{"model": "image embedding model", "dataset": "photos of arthropod specimens (BIOSCAN-5M)", "train_examples": 97500, "image_size": 64, "crop_scale_min": 0.7, "horizontal_flip": false, "targets": ["family"], "num_classes": 218, "embedding_dim": 192, "arch": "resnet_bottleneck", "norm": "batchnorm", "activation": "relu", "channel_attention": "eca", "depths": [2, 2, 3, 2], "kernel_size": 3, "stem": "single", "avg_pool_shortcut": false, "widths": [256, 512, 1024, 2048], "am_softmax_margin": 0.3, "am_softmax_scale": 16, "init": "lecun_normal", "residual_init": "zero_last", "optimizer": "nadamw", "lr": 0.0046, "beta1": 0.95, "beta2": 0.999, "eps": 1e-10, "grad_clip": 5.0, "steps": 13900, "batch_size": 64, "epochs": 9.1, "lr_schedule": "cosine", "final_lr_fraction": 0, "warmup_steps": 1390, "weight_decay": 0.02}
Rows from block 2, named by matrix and row number. Each number is 128 + 24 x the weight over its row's rms, rounded and kept within 0 to 255. All counts start at 0. After the name is the row's rms in percent of the matrix's.
# convs0: reduce pointwise conv (model.blocks.2.convs.0.weight, 128x256x1x1), inputs 0-51
convs0.0 092 [ 99 138 131 109  82 145 118  79 132 121 130 117 103 119 117 118 137 104 105  91 125 115 152 116 141 115 134 118 122 103 134 189 102 135 145 113 128 107 143  99 148 115 123 146  87 115 146 104  98 139  98 102]
convs0.1 109 [121 146 138 136  58 133 136  98 123 126 128 116 120 124 124 157 107  99 208 152 127 129 119 152  95 112 154 114 125 114 171 130 136 111 127 118 100 136 143  86 126 130 117 131  78 123 130 113 107 103 135 105]
convs0.2 116 [138  91  83 126 122 130 114 131 130 113 128 108 137 146 151 115 102 115 104 116 135 141 118 130 143 121 118 156 108 136  87 118 113 142 133 156 113 148 134 101 107 127 140 131 138 107 127 160 126 150 141 144]
convs0.3 114 [121 130 135 121  96 135  72 140  92 121 122 100 107 148 129 103  97 126 142  98 100 140 100 147 108 116 102 136 120 131 120 173 125 139 121 140 100 142 139 137  76 139 121 132 161  95 122 127  79 129 106 137]
convs0.4 050 [113 111  99 129 120 151 109 117 114  87 122 114 101 153 100 118 104  95 121 115 129 149 106 108 134  94 120 118 109 105 125  94 123 114  98 117 125 124  85 140 108  98 139  90 151  88 131  93 152 126 100 172]
convs0.5 113 [120  91  88 106 128 152 144 141 122 118 127 131 124 112 131  86 117  84 148 124 136 114 105 113 136 143 104 149 117 113 129  89 150 128 143 137 110 125 121 119 161 122 127 105 149 118 147 108 133 109 128 130]
convs0.6 085 [ 96 146 135 132 115 155 133 102 115 130 122 134 100 137 126 118 147 121 160 113 117 138 103 141 118 102 140 115 119 132 151 111 122 116 115 112 110 132 113 156  73 137 127 134 118 107 149 124 105 116 104 132]
convs0.7 098 [115 117 109 138 151 121 125 170 144 115 127 144 128 150 138 148 147 139  91 105 121  95 157 127 127 121 128 113 108 137  98  77 130  88 153 130 146 149 127 150 146 120 131 112 134 129 131 140 131 107 132 132]
convs0.8 074 [125 103  87 130  87 130 125 129  99 124 129 112  85 117 127 106 100 107 171 116 132  99 115 120 123  71 111  93 124 112 151 153  77 118 113 137 129 130 142 114 107 137 125 117 113 126 117 103 124 127 141 108]
convs0.9 092 [136 167 154 129 136 158 135  65 127 125 136 130 141 145 125 157 129 131 132 124 138 144 143 171 120 129 147 108 145 131 131 132 129 173 136 132 151 130 139 130  56 131 157 138 149 126 124 122 127 130 100 138]
convs0.10 071 [125 121 119 134 138 140 146 124  97  98 124 135 110 118 119 134 124 118 100 142 122 127 151 132 133  78 117 126  88 148 118  73 137 120 126 169 106 128 105 150 136 141 120 120 130 118 141  79 148  70 137 145]
convs0.11 121 [113 118 120 125 150 124 127 167 149 136 125 125 129 147 145 138 134 117  60 111 134 122 131 138 131 141 132 133 105 145  51 155 143 112 191 150 133 149 125 118 153 130 134 126 126 140 134 139 118 131 124 142]
convs0.12 114 [100 147 134 125 175 114 102 120 149 136 105 112 133 141 122 106 123 191  83 126 123 134 111 125 152 143 157 187 116 132  96  53 153 114 127 153 114 115 152 132 164 136 128 124  83 159 133 179 162 190 119 138]
convs0.13 027 [133  98 128 129 185 121 138 118 113 159 169 161 182 147 191 180 111 146 128 180 126 132 157 129 158 154 133 128 148 133 144 101 101 140 158 191 180 139 139 118 139 134 116 116 150 146 137 126 152 105 165 111]
convs0.14 061 [158 109 110 128 126 122 118 123 110 125 129 125 134 104 124 123 121 112 164 117 113 129 144 127 120 167 107 109 120 114 104  76  90 104 119 118 137 122 108 126 122 124 120  88 114 115 115  93 106 108 147 132]
convs0.15 101 [166 117 135 126 125 137 167 128 144 108 112 169 144 129 148  87 127 112 136 174 118 119  94 153 125 143 101 137 106 162 108 114 141 149 136 148 123 139 131 129 145 142 146 113 150 128 126 137 142 141 148 147]
convs0.16 088 [ 60  86 121 118 127 132  99  91 114 112 121 109  77 120 111 119 108 133 155 109 118 124  90 151 122  84 118 108  88 130 133 126 137 139 107 136 128 114 115 169 125 107 112 108 141  94 129  97 105  83  86 126]
convs0.17 103 [106 129 117 145 119 135 124 113 111 112 131 158 129 117 113 115 172 101 136 117 105 121 166 128 124 126 139 134 100 128  95 120 113 119 132 146 140 128 159 122 157 129 132 113 126 124 140 107 130 141 102 121]
convs0.18 079 [107 102 129 110 107 126 106 113 134 131 113 138 127 102 111 129 114 139  93 122 140 123  83 114 121 116 159 144 141 123 109 105 128 150 116 127 118 117 131  76 109 123 115 102 135 121 134 120  95 122  79 154]
convs0.19 095 [ 82 103 142 121 120 140 127  92 119 123 132 128  94 138 103 131 151 125 169 121  83 139 110 151 121 103 137 121 132 130 150 117 133 121 106 127  99 138 113 176  95 135 116 124 152 107 134  81 103 113  91 125]
convs0.20 102 [138 160 130 107 137 153 136  93 126 126 120 119 117 109 127 113 139 101 136 121 147 122 126 126 117  96 124  98 135 122 154 136 135 154 161 117 122 121 144 130 180 171 135 156 127 124 129  86  96 121  98 108]
convs0.21 114 [152 153 117 151 114 111 132 138 135 136 103 141 148  94 153 137 132 153 174 168 133 133  95 120 111 144 139 151 117 108 154  53 126 146 139 144  90 138 161 102 110 145 141 141 120 139 145 101 134 121 149 136]
convs0.22 076 [127 138 155 121 109 142 102  63 107 131 119 160 126 141 138 107  85 120 129 128 135 127 104 155 115  96 127 138 139 149 123 153 158 151 110 151 129 105 135 171  77 120 131 115 140 139 123 125 114 109  76 134]
convs0.23 075 [129 127 103 107 126 126 125 155 119  90 140 129 108 147 136 121 133 128 126 114 112 131 175 145 120 137 110 147 123 127 113  53 120 106 109 149 123 135 133 137 113 143 124 138 115 122 131 163 115 163 126 125]
convs0.24 086 [ 85 155 153 126 140 174 100 108 125 115 105 110  85 136 104 121 132 112 129 108 107 142 102 152 121  88 126 111 123 110 128  70 124 154 110 118 130 114 123 192  50 117 112 127 164 137 133 141  74 114  84 146]
convs0.25 108 [ 92 116 144 127 104 121  95 115 115 132 116 113  97 134 144 123  74 122 140 106 139 155 100 113 147  62 106 109 129 143 161 121 147 143 121 156 116 137 111 142 128 141 130  83 161 147 122 151  84 106 123 132]
convs0.26 089 [108 145 112 119 120 145 116 102 140 124 128 114 114 109 107  94 119 136 122 104 146 134 113 123 136 126 146 155 135  99 128 129 137 141 123 143 114 123 141 109  88 136 144  95 162 156 121 122 137 142  96 144]
convs0.27 087 [131  89 130 143 110 125 105  83 111 113 123 101 122 151 124 115  86 132 133 107 139 123  96 151 130 110 106 118 116 125 123 161 104 158  99 167 108 130 100 137 115 122 141 103 152  93 107 111 119 106  83 132]
convs0.28 091 [118 137 142 135 101 126 124 134 128 118 128 144 125 119 135 127 108 139  60 113 145 118 119 147 132 105 128 169 144 150  52 149 150 149 124 153 107 129 120 102 141 140 127 108 157 146 112 133 123 128 137 141]
convs0.29 113 [145 129 107 130 117  79  99 125 120 123 129 111 148 145 138 122 127 164 148 134 137  95 146 123 136 168 121 162 135 127 143 140 124 100 112 150 109 121 163  94 120 133 115 136  99 115 122 154 104 143 154 129]
convs0.30 105 [138 113  98 153  89 129  90 130 123  98 125 136 122 159 148 132  98 134 161 137 128 115 128 108 137 113 108 162 125 121 125  51 142 159 108 153  99 130 141  83 114 109 145  88 118 123 124 119  95 152 145 114]
convs0.31 111 [105  96  93 123 127 137 128 131 122 126 129 132 129  92 118 107 104  75 136 130 147  88 120  84 118 144 111 121 123 102 134 128 163 118 127 123 131 116 124 110 150 129 114  99 149  92 150  88 141 101 121 128]
convs0.32 095 [ 95 155 155 127 129 144  90  88 125 135 113 132  92 127 113  94 109 111 116  92 122 147 111 156 122  71 116 122 139 143 113 162 113 152 108 145 130 119 131 178  64 116 118 124 165 138 119 114 102 113  89 130]
convs0.33 109 [161 125  98 121  91 173 148 140 100 128 136 139 169 147 156 121 136 117 145 180 135 133 124 150 124 146 143 116 136 150 150 199  94 182 148 155 106 143 160 116 169 128 139 139 167 131 129 114 156  92 147 131]
convs0.34 088 [126 138 141 125  71 128  93  81 103 134 125 154 132 140 127 124  79 172 147 132 155 115  87 127 109 101 115 143 127 158 134 173 134 149 116 177 119 110 156 135 124 143 128 123 133 137 111 120 143 128 111 135]
convs0.35 105 [119 119  90 116 134 136  94 142 134 127 118 116 110 124 124 114  68  99 119 130 133 121  92 116 134  59  97 105 109 126 136  98 144 170 125 167 119 136  91 164 128 103 108  90 176 120 111 130  97  97 122 127]
convs0.36 113 [ 86 129 122  97 120  83  92  91 145 156 110  95  84 127 123 129 107 135 101  83 129 136  87  91 125 110  97 127  97 115 140 179 141 101  93 101 111 100 118 107 101 105 126  93  80 135 118 123  93 119 123 120]
convs0.37 091 [ 80 114 132 115 171 147  93 144 146 121 102 124  99 131 121 127 119 142  50 104 135 119 115  86 120  77 129 156 112  95 113  64 151 117 132  97 177 113 123 159 119  97 121 101 126 136 124 136 107 121  99 136]
convs0.38 076 [ 97 115 119 109 124 152 111 110 108 137 129 103  99  90 112 103 128 112  98 101 131 109  85 110 123  82 142 125 133 102 115 128 134 151 115 116 117  90 120 122 128 132 123  98 135 108 128  84 142 132  96 126]
convs0.39 095 [ 97 128 111 153 106 144  73 140 114 111 132 128 100 113 127 123 112 127  95  96 126 127 108 148 132  45 135 133 123 133  81 161 103 153 105 168 103 135 137 119 144 120 118 142 158 114 118 129 118 142 117 121]
convs0.40 100 [147 122 119 138  78 107 113 124 124 137 142 104 137 129 135 184  92 145 127 122 136 145 121 121 150 102 132  94 145 125 118 188 105  96 138 157 135 149 146  55 120 122 138 109 161 121 118 149 113 125 157 120]
convs0.41 097 [117 141 141 128 161 112 115 109 126 121 136 125 124  86 120 123 145 123 127 143 112 143 126 102 153 109 140 129 133 116 136 109 102 149 142 160 137 138 156  90 155 124 117 144 125 116 148 101  87 139 140 139]
convs0.42 100 [127 138 147 120 139 142 142 104 120 149 119  99 129 114 129  97  94  94 140  95 168 153 136 132 145 111 125 119 164 136 131 194 132 181 162 144 110 128  94 159 159 118 115 101 144 144 130 136 125  45 113 123]
convs0.43 093 [112 112 109 127 100 128  76 110 132 115 134 113  81 107 134 134 111 148 160  95 129 133  92 113 129  52 132 118 142  97 125 145 142 123 129 156 123 135 125  91 139 135 115 127 144  97 144 114  93 155 131 107]
convs0.44 124 [ 98 114 138 123 100 128 129  48 138 111 110 116  93 115 121 131 110 134 114  88 110 116 142 114 130 145 126 145 110 105 124 107 117 132 124  73 133  55 123 105 117 115 135 143 107 133  95 134 114 132  77 131]
convs0.45 077 [104 158 151 124 108 144 120  76 109 133 108 112 105 152 130 108 104 129 149 105 122 150 105 128 126  89 118 138 151 152 129 115 134 164 112 124 123 117 144 152  86 126 142 141 125 146 139 138  93 142 106 166]
convs0.46 111 [ 96  86  58 125 130 144 112 143 134 118 131 112 111 120 121 108 103  78 109 102 136 107 117  93 138 122 108 134 116 111  89 121 150 124 139 130 116 115 121 119 158 135 119  95 150 101 164 115 135 112 113 134]
convs0.47 097 [ 54 109 113 125 137 112  97 117 121 120 132  91  66 129 141 114  84 133 180  98 135 149 108 111 161  81  98 114 132 127 185 105 125 116 134 127 130 116 105 160 118 113 126  79 136 119 129 129 101  91 102 123]
convs0.48 100 [ 98 139 127 116  89 153 138 124 125 141 119  95  86 124 101 120 120 120 138  93 114 133 139 137 125 111 148 101 138 112 157 241 112 126 150  89 121 134 139 119 120 116 125 156  63 120 134 105  99 122 103 103]
convs0.49 095 [149 168 139 149 108 116 110  90 119 135 129 111 125 126 142 156 106 111 163 115 137 152 112 123 124 120 118  99 147 116 136 255 116 139 142 135 127 112 169 109 125 139 119 103 147 147 109  86  93  74 143 116]
convs0.50 103 [139 144 130 106  65 128 134 107 123 138 126  93  90 116 135 124  88  87 186 103 150 101 129 141 135  98 143 104 144  98 164 246 105 132 139 127 129 143 109  85 147 156  99 124  91 121 132 120  98 119 126 101]
convs0.51 115 [133 127 112 122 138 153 166 130 115 108 131 129 145 123 126 119 112  90 129 124 153 127 133 129 134 142 112 133 130 136 106 108 150 197 148 146 111 112  93 140 168 120 142 124 151 122 129 106 165 100 127 129]
convs0.52 101 [136 105  81 116 131 138 127 151 143 117 104 136 133 113 150 108 135 103 127 139 123 109  97 102 111 136 123 166  92 121 132  69 130 118 120 129 123 122 142 106 139 148 137  94 141 106 136 112 115 120 112 139]
convs0.53 100 [ 95 124 132 155  98 122  51 118 127 111 129 116 100 119 124 135 111 139  91  87 135 116 110 136 143  58 136 129 132 108 116 110 105 141 100 150  88 152 123 122 142 128 119 137 121 108 138 135 102 145 116 131]
convs0.54 112 [150 122 129 135 134 121 134 110 127 130 134 146 177 110 148 107 140 166 149 151 126 110 123 106 123 139 102 177 142 110 138   9 141 101 137 145 106 107 143 117 131 126 115 107 116 141 127 138 144 140 134 129]
convs0.55 113 [119 134  81 128 123 104 117 149 133 129 141 116 117 141 133 134 104 106 127 100 140 132 131 136 139 144 133 139 134 110 114 167 120 124 162 119 124 114 159  59 130 139 142 113 133 143 158 133 111 103 138 139]
convs0.56 092 [153 138 124 134 111 112 144 125 127 140 140 145 140 118 130 168 100 126 135 141 120 134 175 147 108 149 101 125 102 145 102 103 130  91 101 112 130 135 123 148 136 116 139  77 117 135 114 151 111 109 171 125]
convs0.57 095 [128 159 151 129 127 133 122  90 131 119 134 141 128 112 134 149 141 142 120 126 130 147 148 108 142  95 128 135 126 151 128 104 128 151 146 128 136 123 145 108 141 139 125 137 146 150 111 107  90 137 142 114]
convs0.58 102 [ 69 131 134 123 119 135  95 110 117 151 128 131  89 115 104 136 138  88  90  72 125 133 139 135 145  99 125 116 110 105 105 162 119 127 140  97 173 126 131 153 106 112 120 125 123 125 137 123 102 130  99 134]
convs0.59 095 [120 128 125 121 161 136  94 157 139 117  97 136 121  92 142 129 137 118 148 151 121 134  95 100 115  94 133 143 110  95 159  11 139  83 120 138 132 144 126 172  82 132 125 122 118 114 138 120  94 104 135 127]
convs0.60 093 [143 166 131 120 138 139 134 106 117 124 132 144 153 141 114 162 131 130 160 147 176 124 143 159 109 137 149 122 139 143 134 142 117 167 133 152 139 128 158 135 130 121 161 142 150 137 129  97 157 122  85 138]
convs0.61 049 [116  97 119 136 112 128 107  85  97 143  99 119  97 129  85 123 102  96 106  69 133 122 105 114 103 121 126 125 139 132 117 171 140 139 109 114 111 112  89 165 117 123 131 109 125 119 110 132  93 135 108 134]
convs0.62 100 [145 109 150 125 125 111 156  97 118 143 122 158 113 121 156 108 115 108 185 155 136 123  94 125 120 158 113 128 146 122 152  66 133 109 127 115 125  89 132 127 110 122 116  93  89 126 116 131 151  92 159 131]
convs0.63 037 [147 108 108 117 127 123 114 118 136 100  92 138 107 104 140 132 136 143 116 139 127 101 122 133 125 113 112  85 122 137  99  95 101 106  86 128 132 130 114  86 113 140 113  91 135 113 114  68 109  96 139 141]
convs0.64 099 [158  87  71 135  89 121 134 145 121 107 125 116 115 171 132 139 109 124 126 113 134 111 120 149 126 113 104  98  97 167 103 121 125 112 135 133 103 162 105 112 135 113 143  89 150 102 112 153 102 127 153 130]
convs0.65 097 [124 149 156 116 127 149 126  96 126 131 122  97  86 148 127 124 128 121 112 111  94 152 120 151 113  93 121 107 138 118 132 159 129 170 127 118 132 118 123 155  19 123 128 129 147 127 124 135  67 133 118 143]
convs0.66 110 [123 159 138 117 158 131 107 107 128 123 116 122 136 145 132 111 131 149  79 144 130 135 128 128 131 149 138 175 123 130  95 102 120 121 129 145 153 123 156 102 119 130 134 152 114 138 121 161 125 168  95 151]
convs0.67 126 [147  81  42 125 118 144 144 147 120 146 140 137 128 128 137 142 100 113 132 117 134  93 135 123 136 136 132 123 109 134 126 137 139 112 127 125 126 134 129  84 140 139 130 102 161 109 144 113 118 127 152 137]
convs0.68 085 [124 169 150 128 114 148 108  87 127 128 124 130 129 146 113 151 118 128 144 133 144 112 130 195  96 109 137 126 137 125 121 148 122 172 134 135 131 121 146 137  81 131 127 140 124 131 131 107 114 126  81 126]
convs0.69 109 [106 127 122 147  67 148  61 125 119 114 131 118  93 126 136 123 127 139  93  63 137 123 107 138 126  34 129 138 134 132  83 154 118 133 113 146  86 128 130 137 124 122 125 133 149 123 130 136 126 119 104 120]
convs0.70 106 [ 83 119 108 103 134 163 129 100 118 116 119 107  96 100 125  79 123  84 129  91 146 119 107 114 120 106 123  83 143 110 134 161 148 149 137 115 150 114 117 173 157 112 117 123 140  98 144  88 116  86  51 124]
convs0.71 063 [109 122 115 136 158 135 150 114 124 107 137 120 101 121 121 119 100 116 137  80 109 118 175 116 109 120 102 106 111 140 122 118  87 130 138 131 154  97 117 167 110 127 117  98 118 128 125  84 122 120 105 125]
convs0.72 094 [131 127 111 117 139 146 111 131 122 117 125 121 119  86 125 103 116 140  97 120 145 108 101 117 128 126 147 157 155 104 127  92 136 172 127 140 108  88 131  85  86 119 117 115 143 125 125 104 119 152 129 123]
convs0.73 118 [106 104  72 128 125 119 106 146 131 151 134  97 101 151 131 130  96  97  84  80 144 134 120 113 134 105 129 114 125 103  86 184 130 109 158 126 104 148 136 102 127 148 143 115 141 127 143 139  96 106 130 129]
convs0.74 097 [152 108 127 115  97 113  89 160 129 143 118 126 136 138 132 114  64 139 114 140 144 130  95 130 145  66 124 134 120 140 107 142 140 118 124 167 105 139 123 160 118 132 126  89 154 155 114 150  97 104 116 124]
convs0.75 103 [108 122 108 136 112 120 119 131 131 136 128 120 124 111 126 128 103  92 136 101 134 112 114  99 136 144 115 127 119 117 101 131 167 124 121 136 111  99 128  81 129 135 126  98 147 107 165 112 138  94 131 126]
convs0.76 107 [ 90 109 110 134 103 148  74 144 121 112 119  96  84 114 123 114 116 135  94  76 134 100 108 130 121  48 147 143 124 108  94 133 100 127 109 131 105 129 128 131 130 113 114 133 122  93 137 129 106 126 114 120]
convs0.77 097 [ 77 110 121 132  92 138  63 134 129 116 121 110  96 129 137 110  97 143  97  86 136 116  63 115 147  40 126 150 133 118  97 154 134 123 103 186  97 125 104 149 100 135 120 111 148 123 139 138 113 106  86 142]
convs0.78 104 [101 108 133 102 133 161 118 141 149 141 122 116 120 120  95 122 102  79  97  88 144 107 121 105 152  97 121  70 100 101  99 188 108 114 105 102 148 121  92 163 143 123 124 102 127  99 131 105 116  87  84 121]
convs0.79 101 [140 135  92 126  88 108 141 161 125 126 120 125  95 152 136 115 145 141 117 116 120  97 139 151 117 116 116 121 101 153 145 181 112 129 141 141 133 142 107 112 138 138 148 109 162 139 112 162 103  94 139 134]
convs0.80 050 [143 112  88 157 139 126 129 136  93 119 147 142 147 196 123 128 128 147  88 130 107  97 137 105 122 132  84 130 100 118 118  94  86 146 139 156 162 114 150 151 133 129 132 136 163 107 130 104 132 118 117 153]
convs0.81 118 [108 145 107 140  94 119 105 142 134 111 111 108 113 135 145  97 134 148 144 125 130 143 125 129 132 135 124 181 145 126 119  97 119 122 166 132  77 103 162  94 132 140 142 110 127 143 138 145 121 144 138 134]
convs0.82 097 [105  97 125 121 145 166 107 133 123 105 132 110  90 154 121 115 138 141 110 101  83 126 129 140 121  98 121 142  88 119 111 110 141 150 119 152 124 130 124 172 117 124  99  97 146 104 120 131 124 135  75 122]
convs0.83 104 [133 140 117 123 136 161 129 104 110  95 134 146 150 138 138 138 117  76  90 150 157 126 140 138 145  92 125 109 129 123 112  87 117 143 124 156 137 138 135 163 129 123 159 126 187 113 124 114 153 120  94 141]
convs0.84 095 [ 96 128 116 145 133 129 121 136 127 105 118 103 118 162 128 114 122 171  74  82 129 137  92 125 159  96 130 156 150 142  84 102 103 122 144 155 120 137 115 124 145 139 130 126 134 146 131 172 146 152 104 134]
convs0.85 111 [144 124 100 146  83 124 142 137 111 132 149 155 141 154 153 179 106 107 144 123 155 120 175 149 132 132 143 125  99 149 146  99 117  92 150 119 132 153 128  83 117 123 148  96 155 116 149 144  97 133 175 145]
convs0.86 107 [124 107  79 139 110 113 114 164 132 129 138 126 105 156 130 133  95 105 146 105 162 138 141 130 126 133 139 122 121 116 143 170 105  92 144 102 136 141 143  62 103 142 143 101 140 115 147 129 102  85 137 131]
convs0.87 113 [ 76 106 124 111 109 157  98  85 121 115 126 102  77 132 130  98  98 134 130  93 135 104 102 127 126  69 133 126 130 124 137  92 116 114 120 135 130 115 135 153 115 114 119 122 114 121 141 103  84 111  56 137]
convs0.88 127 [123 156 126 149 186 125 104 124 132 142 109 134 143 134 112  95 148 139  74 151 126 129 125 112 127 152 122 150 124 110  92  39 116  78 171 119 135 129 123 139 140 120 110 134 105 145 126 109 133 186 111 142]
convs0.89 114 [158 112 120 125 151 171 134 153 121 119 142 139 143 165 144 148 135 128 117 128 136 148 148 154 130 134 131 126 104 137 116 103 118 171 132 147 111 160  95 150 114 137 154 124 150  91 129 138 123 131 137 145]
convs0.90 113 [139 145 131 120 153 124 111 127 134 122 128 134 137 146 134 116 139 133  93 127 142 146 138 120 123 153 129 156 111 127  88 127 112 132 142 143 148 117 154  85 112 141 141 129 128 142 119 162 122 148 123 138]
convs0.91 095 [102 141 121 138 107 142 118 138 131 103 123 144 109 113 124 130 131 147  64 100 141 140  99 134 114  66 121 177 134 134  42 165 129 151 137 177 105 130 122 128 141 136 129 121 159 131 105 128 137 115 123 141]
convs0.92 118 [131  99 101 126 143 127 142 160 143 112 122 134 135 126 164 112 113 116  99 125 138 113 107 138 125 159 139 158 101 129  79 135 122 147 144 151 137 116 136 110 144 132 153 122 139 106 122 123 131 140 132 144]
convs0.93 105 [124 127 100 112 137 148  91  89 135 107 123 116  90 100 132 121 112 115 118 108 150 116 110 120 142  96 128 127 148  90  92 140 155 145 132 131 105 101 102 122 107 127 103 105 142 135 142  80 112 110 102 128]
convs0.94 091 [113 156 145 114 117 134  85  85 132 120 125 121 116 101 146 122 132 133 122 105 150 146 123 116 139  94 154 111 147 124 125 139 114 138 137 144 147 115 141 136 132 170 131 134 135 140 121 106  74 128 103 122]
convs0.95 098 [117  98 122 132  71 124 148  93 108 124 124 102 123 124 125 133 106 140 184 152 112 103  82 162 121 113 133  91 118 111 148 180 120 128 106 141  76 139 125 127 117 158 115 125 108 105 112 113 120  91 116 105]
convs0.96 098 [154 121 132 122  76 128 153 117 114 128 125 130 149 110 148 150 108 100 198 172 140 115 130 151 134 151 120 136 133 118 161 131 112 123 133 114  86 144 131  91 112 133 103 115  77 124 117 115 145  87 160 118]
convs0.97 107 [147 125 109 142 134 120 127 135 121 121 137 119 131 152 129 130 131 168 101 130 123 148 149 121 146 149 134 175 114 152 100 120 121 135 123 175 134 136 135 106 150 140 125 136 133 125 108 185 165 175 148 130]
convs0.98 099 [152 148 126 127 133 154 147 128 118 121 144 157 156 149 132 128 150 159 111 145 120 135 166 142 123 172 140 123 105 135 123 126 110 154 144 155 166 133 141 135 151 135 141 146 135 107 134 143 132 137 111 151]
convs0.99 103 [132 132 120 125 144 168 118  92 128 127 144 145 114 150 135 131 135 126 118 114 117 161 148 142 128 139 112 136  87 127 123 140 108 140 148 164 143 151 137 138 140 152 165 130 138 108 161 139 150 127 109 158]
convs0.100 092 [105 156 160 131 122 141  96 126 124 126 131  98  91 153 121 119 143 132 115 107  85 160 113 163 122 105 130 115 125 132 122 114 132 164 129 135 115 123 120 161  42 121 127 129 141 122 128 133  76 130 109 139]
convs0.101 116 [147 140 127 124 136 147 146 111 114 128 115 129 125 125 114 121 124 110 158 141 183 140 105 147 137  89 136 111 144 130 161 133 120 163 161 137 120 142 127 145 175 141 166 110 140 136 140 123 136 111 122 121]
convs0.102 097 [140  98  89 111 115 130 134 148 111 123 132 114 118 163 121 114 118 119  96 126 145 146 119 137 138 124 130 129  92 173  98 122  90 114 165 140 122 163 108 104 148 130 150 131 121  92 122 142 118 136 146 144]
convs0.103 102 [114  71  75 126 121 134 139 140 120 126 135 129 120 122 125 116  93  90 144 122 150  92 122 102 122 136 112 103 113 119 128 142 146 124 124 129 102 129 107 121 149 138 130 101 140  63 146  74 139  83 141 111]
convs0.104 048 [113 118 142 129  86 132  74  69  97 124 113 104  91  89 128 113 118 132 128  79 134 122 123 107 112  86 120 126 111 118 118 135 125 123 123 138 117 100 149 106 135 134 130 122  85 110 127 117  84 125 139  93]
convs0.105 133 [143 100  96 137  90 132 132 124 125 136 132 140 134 123 154 139  92 100 144 135 129 124 112 142 133 124 131 145 104 140 142  98 125 162 135 152  99 140 143  46 116 129 148 124 164 115 146 121 120 110 155 148]
convs0.106 100 [103 119 112 108 135 167 133 133 124 103 113 160 122 113 135 118 146 101 120 153 124 120 106  97 131 116 105 130 104  88 123  44 170  97 127 112 151 114 124 173 108 104 116 125 133 116 109 101 119 109 106 131]
convs0.107 097 [125  97 109 134 106 107 101 109 102 130 130 109 104 122 126 123  89  87 114 111 152 160  96 113 143 125 136  85 132 126  99 218 145 137 120 140 128 131 140  72 103 111 146 113 150  96 131 105 120  45 129 125]
convs0.108 094 [162 149 136 114  81  92 160 131 102 149 135 147 171 130 130 181  91 117 160 141 136 118 190 156 127 153 151 129 150 115 149 126 133 114 149 149 129 149 115  80 126 115 118 104 125 134 116 122 139 116 168 125]
convs0.109 093 [125 138 133 122  84 111  56 110 122 121 113 151 107 143 131 113  76 165 118 138 148 127  93 115 134  87 128 135 127 140 117 128 141 138 104 180 112 119 152 153 121 131 128 122 157 139 108 146 111 136 127 127]
convs0.110 126 [ 85 123  81 137 161 145 128 165 127 135 135 125 109 139 127 127 133 107  67 100 158 116 151 128 133 136 137 122  98 123  80 117 113 110 141 126 152 145 146 150 175 138 130 125 120 118 162 125 174 156 103 134]
convs0.111 090 [130 132 149 131 100 119 113  96 104 133 142 124 140 105 141 150  90 154 155 126 136 135 130 103 134 106 137 122 123 127 161 141 118 129 104 146 132 139 165  91 137 140 143 138 156 132 107 127 105 137 142 128]
convs0.112 106 [125 116 136 124 117 158 109  77  98 131 133 138 122 154 110 131 113 141 126 109  78 118 113 144 116  93 140 118 115 108 133 169 108 149 112 149 133 130 100 153 104 144 118 100 139  87 120 129 105 111  70 143]
convs0.113 140 [100 119 141 112  77 130 110  62 131 134 114 107  75 114 117 102 111 112 115  67 132 122 121  98 135 134 116 120 121 104 118 137 136 138 144  79 117  81 134 104 123 104 122 143  81 133 134 115  80 116  94 124]
convs0.114 106 [ 93 135 117 147 118 130 120 137 138 149 136 107 112 101 116 128 121 108 139  80 141 115 127  98 131 144 136 110 134 105 114 162 161 109 130 124 118 122 130  87 109 148 120  92 118 127 148 106 122  95 122 136]
convs0.115 108 [125 126 124 143  87  74  99 105 100 121 128  92 132 130 123 133  95 192 160 132 130 136 113 115 120 143 133 165 133 115 140 138 107 102 111 146 117 115 178  54 127 130 132 127 116 125 132 156 133 146 132 131]
convs0.116 115 [128 125 123 108 103 136  90  77 132 127 118  97  77 104 129 129 108 114 111  87 149 119  88 119 133  65 113 115 145 116  95 157 164 139 116 121 105  93 101 134 118 123 116 119 150 131 123 104  96  96 106 130]
convs0.117 092 [106 139 121 127 115 110  83 131 113 149 130  90  88 137 113 153 121 101 148  62 140 110 149 150 111 117 142 126 127 107 137 193  93 111 133 116 136 111 127 167  76 124 124 103  83 128 131 100 123  79 114 105]
convs0.118 101 [141 136 135 132 129 150 150  92 112 124 136 133 137 132 140 128 111 120 133 127 183 112 115 151 135 107 126 109 149 128 150 174 121 156 124 163 122 133 121 138 134 139 154 127 158 115 126 129 164 117 104 134]
convs0.119 098 [103 110 125  89 108 144 154  90 130 122 119 130 121 101 109 108 126 113 145 120 124 126  89  95 120 151 110 113 128  99 156  97 166 100 124 107  78 110 126 128 119 141 121 124 102 112 127  98 121 105  83 113]
convs0.120 092 [ 74 152 146 141 124 149 113 112 128 116 118 104  94 137 113 123 165 127 124  98 105 152 117 161 123 122 122 126 128 118 125 119 157 134 126 110 119 110 122 179  12 124 115 130 144 148 134 128  86 133  88 130]
convs0.121 123 [ 87 101 114 118  81  91 101  74 128 121 122 118 103 119 124 130  80  95 139 109 119 111 121 113 128 122  96 135 115 117 118 130 160 114 103 117 106  74 116 104 125 107 123  93  96 107 140 102 107  85  98 121]
convs0.122 105 [104 145 153 126 114 155 112 117 118 133 135 116 111 177 123 140 135 124 133 113 112 179 147 168 121 116 136 130 133 134 123 160 106 172 146 120 127 134 125 146  59 158 152 128 120 131 149 117 103 112  97 155]
convs0.123 114 [ 90  87  84 129 129 142 121 139 131 122 125 125 111  97 120  98 109  78 128 110 146  94 118  89 129 128 105 126 117 105 115 135 153  91 129 119 115 116 119 119 153 144 112 109 134  86 152  83 145  81 118 127]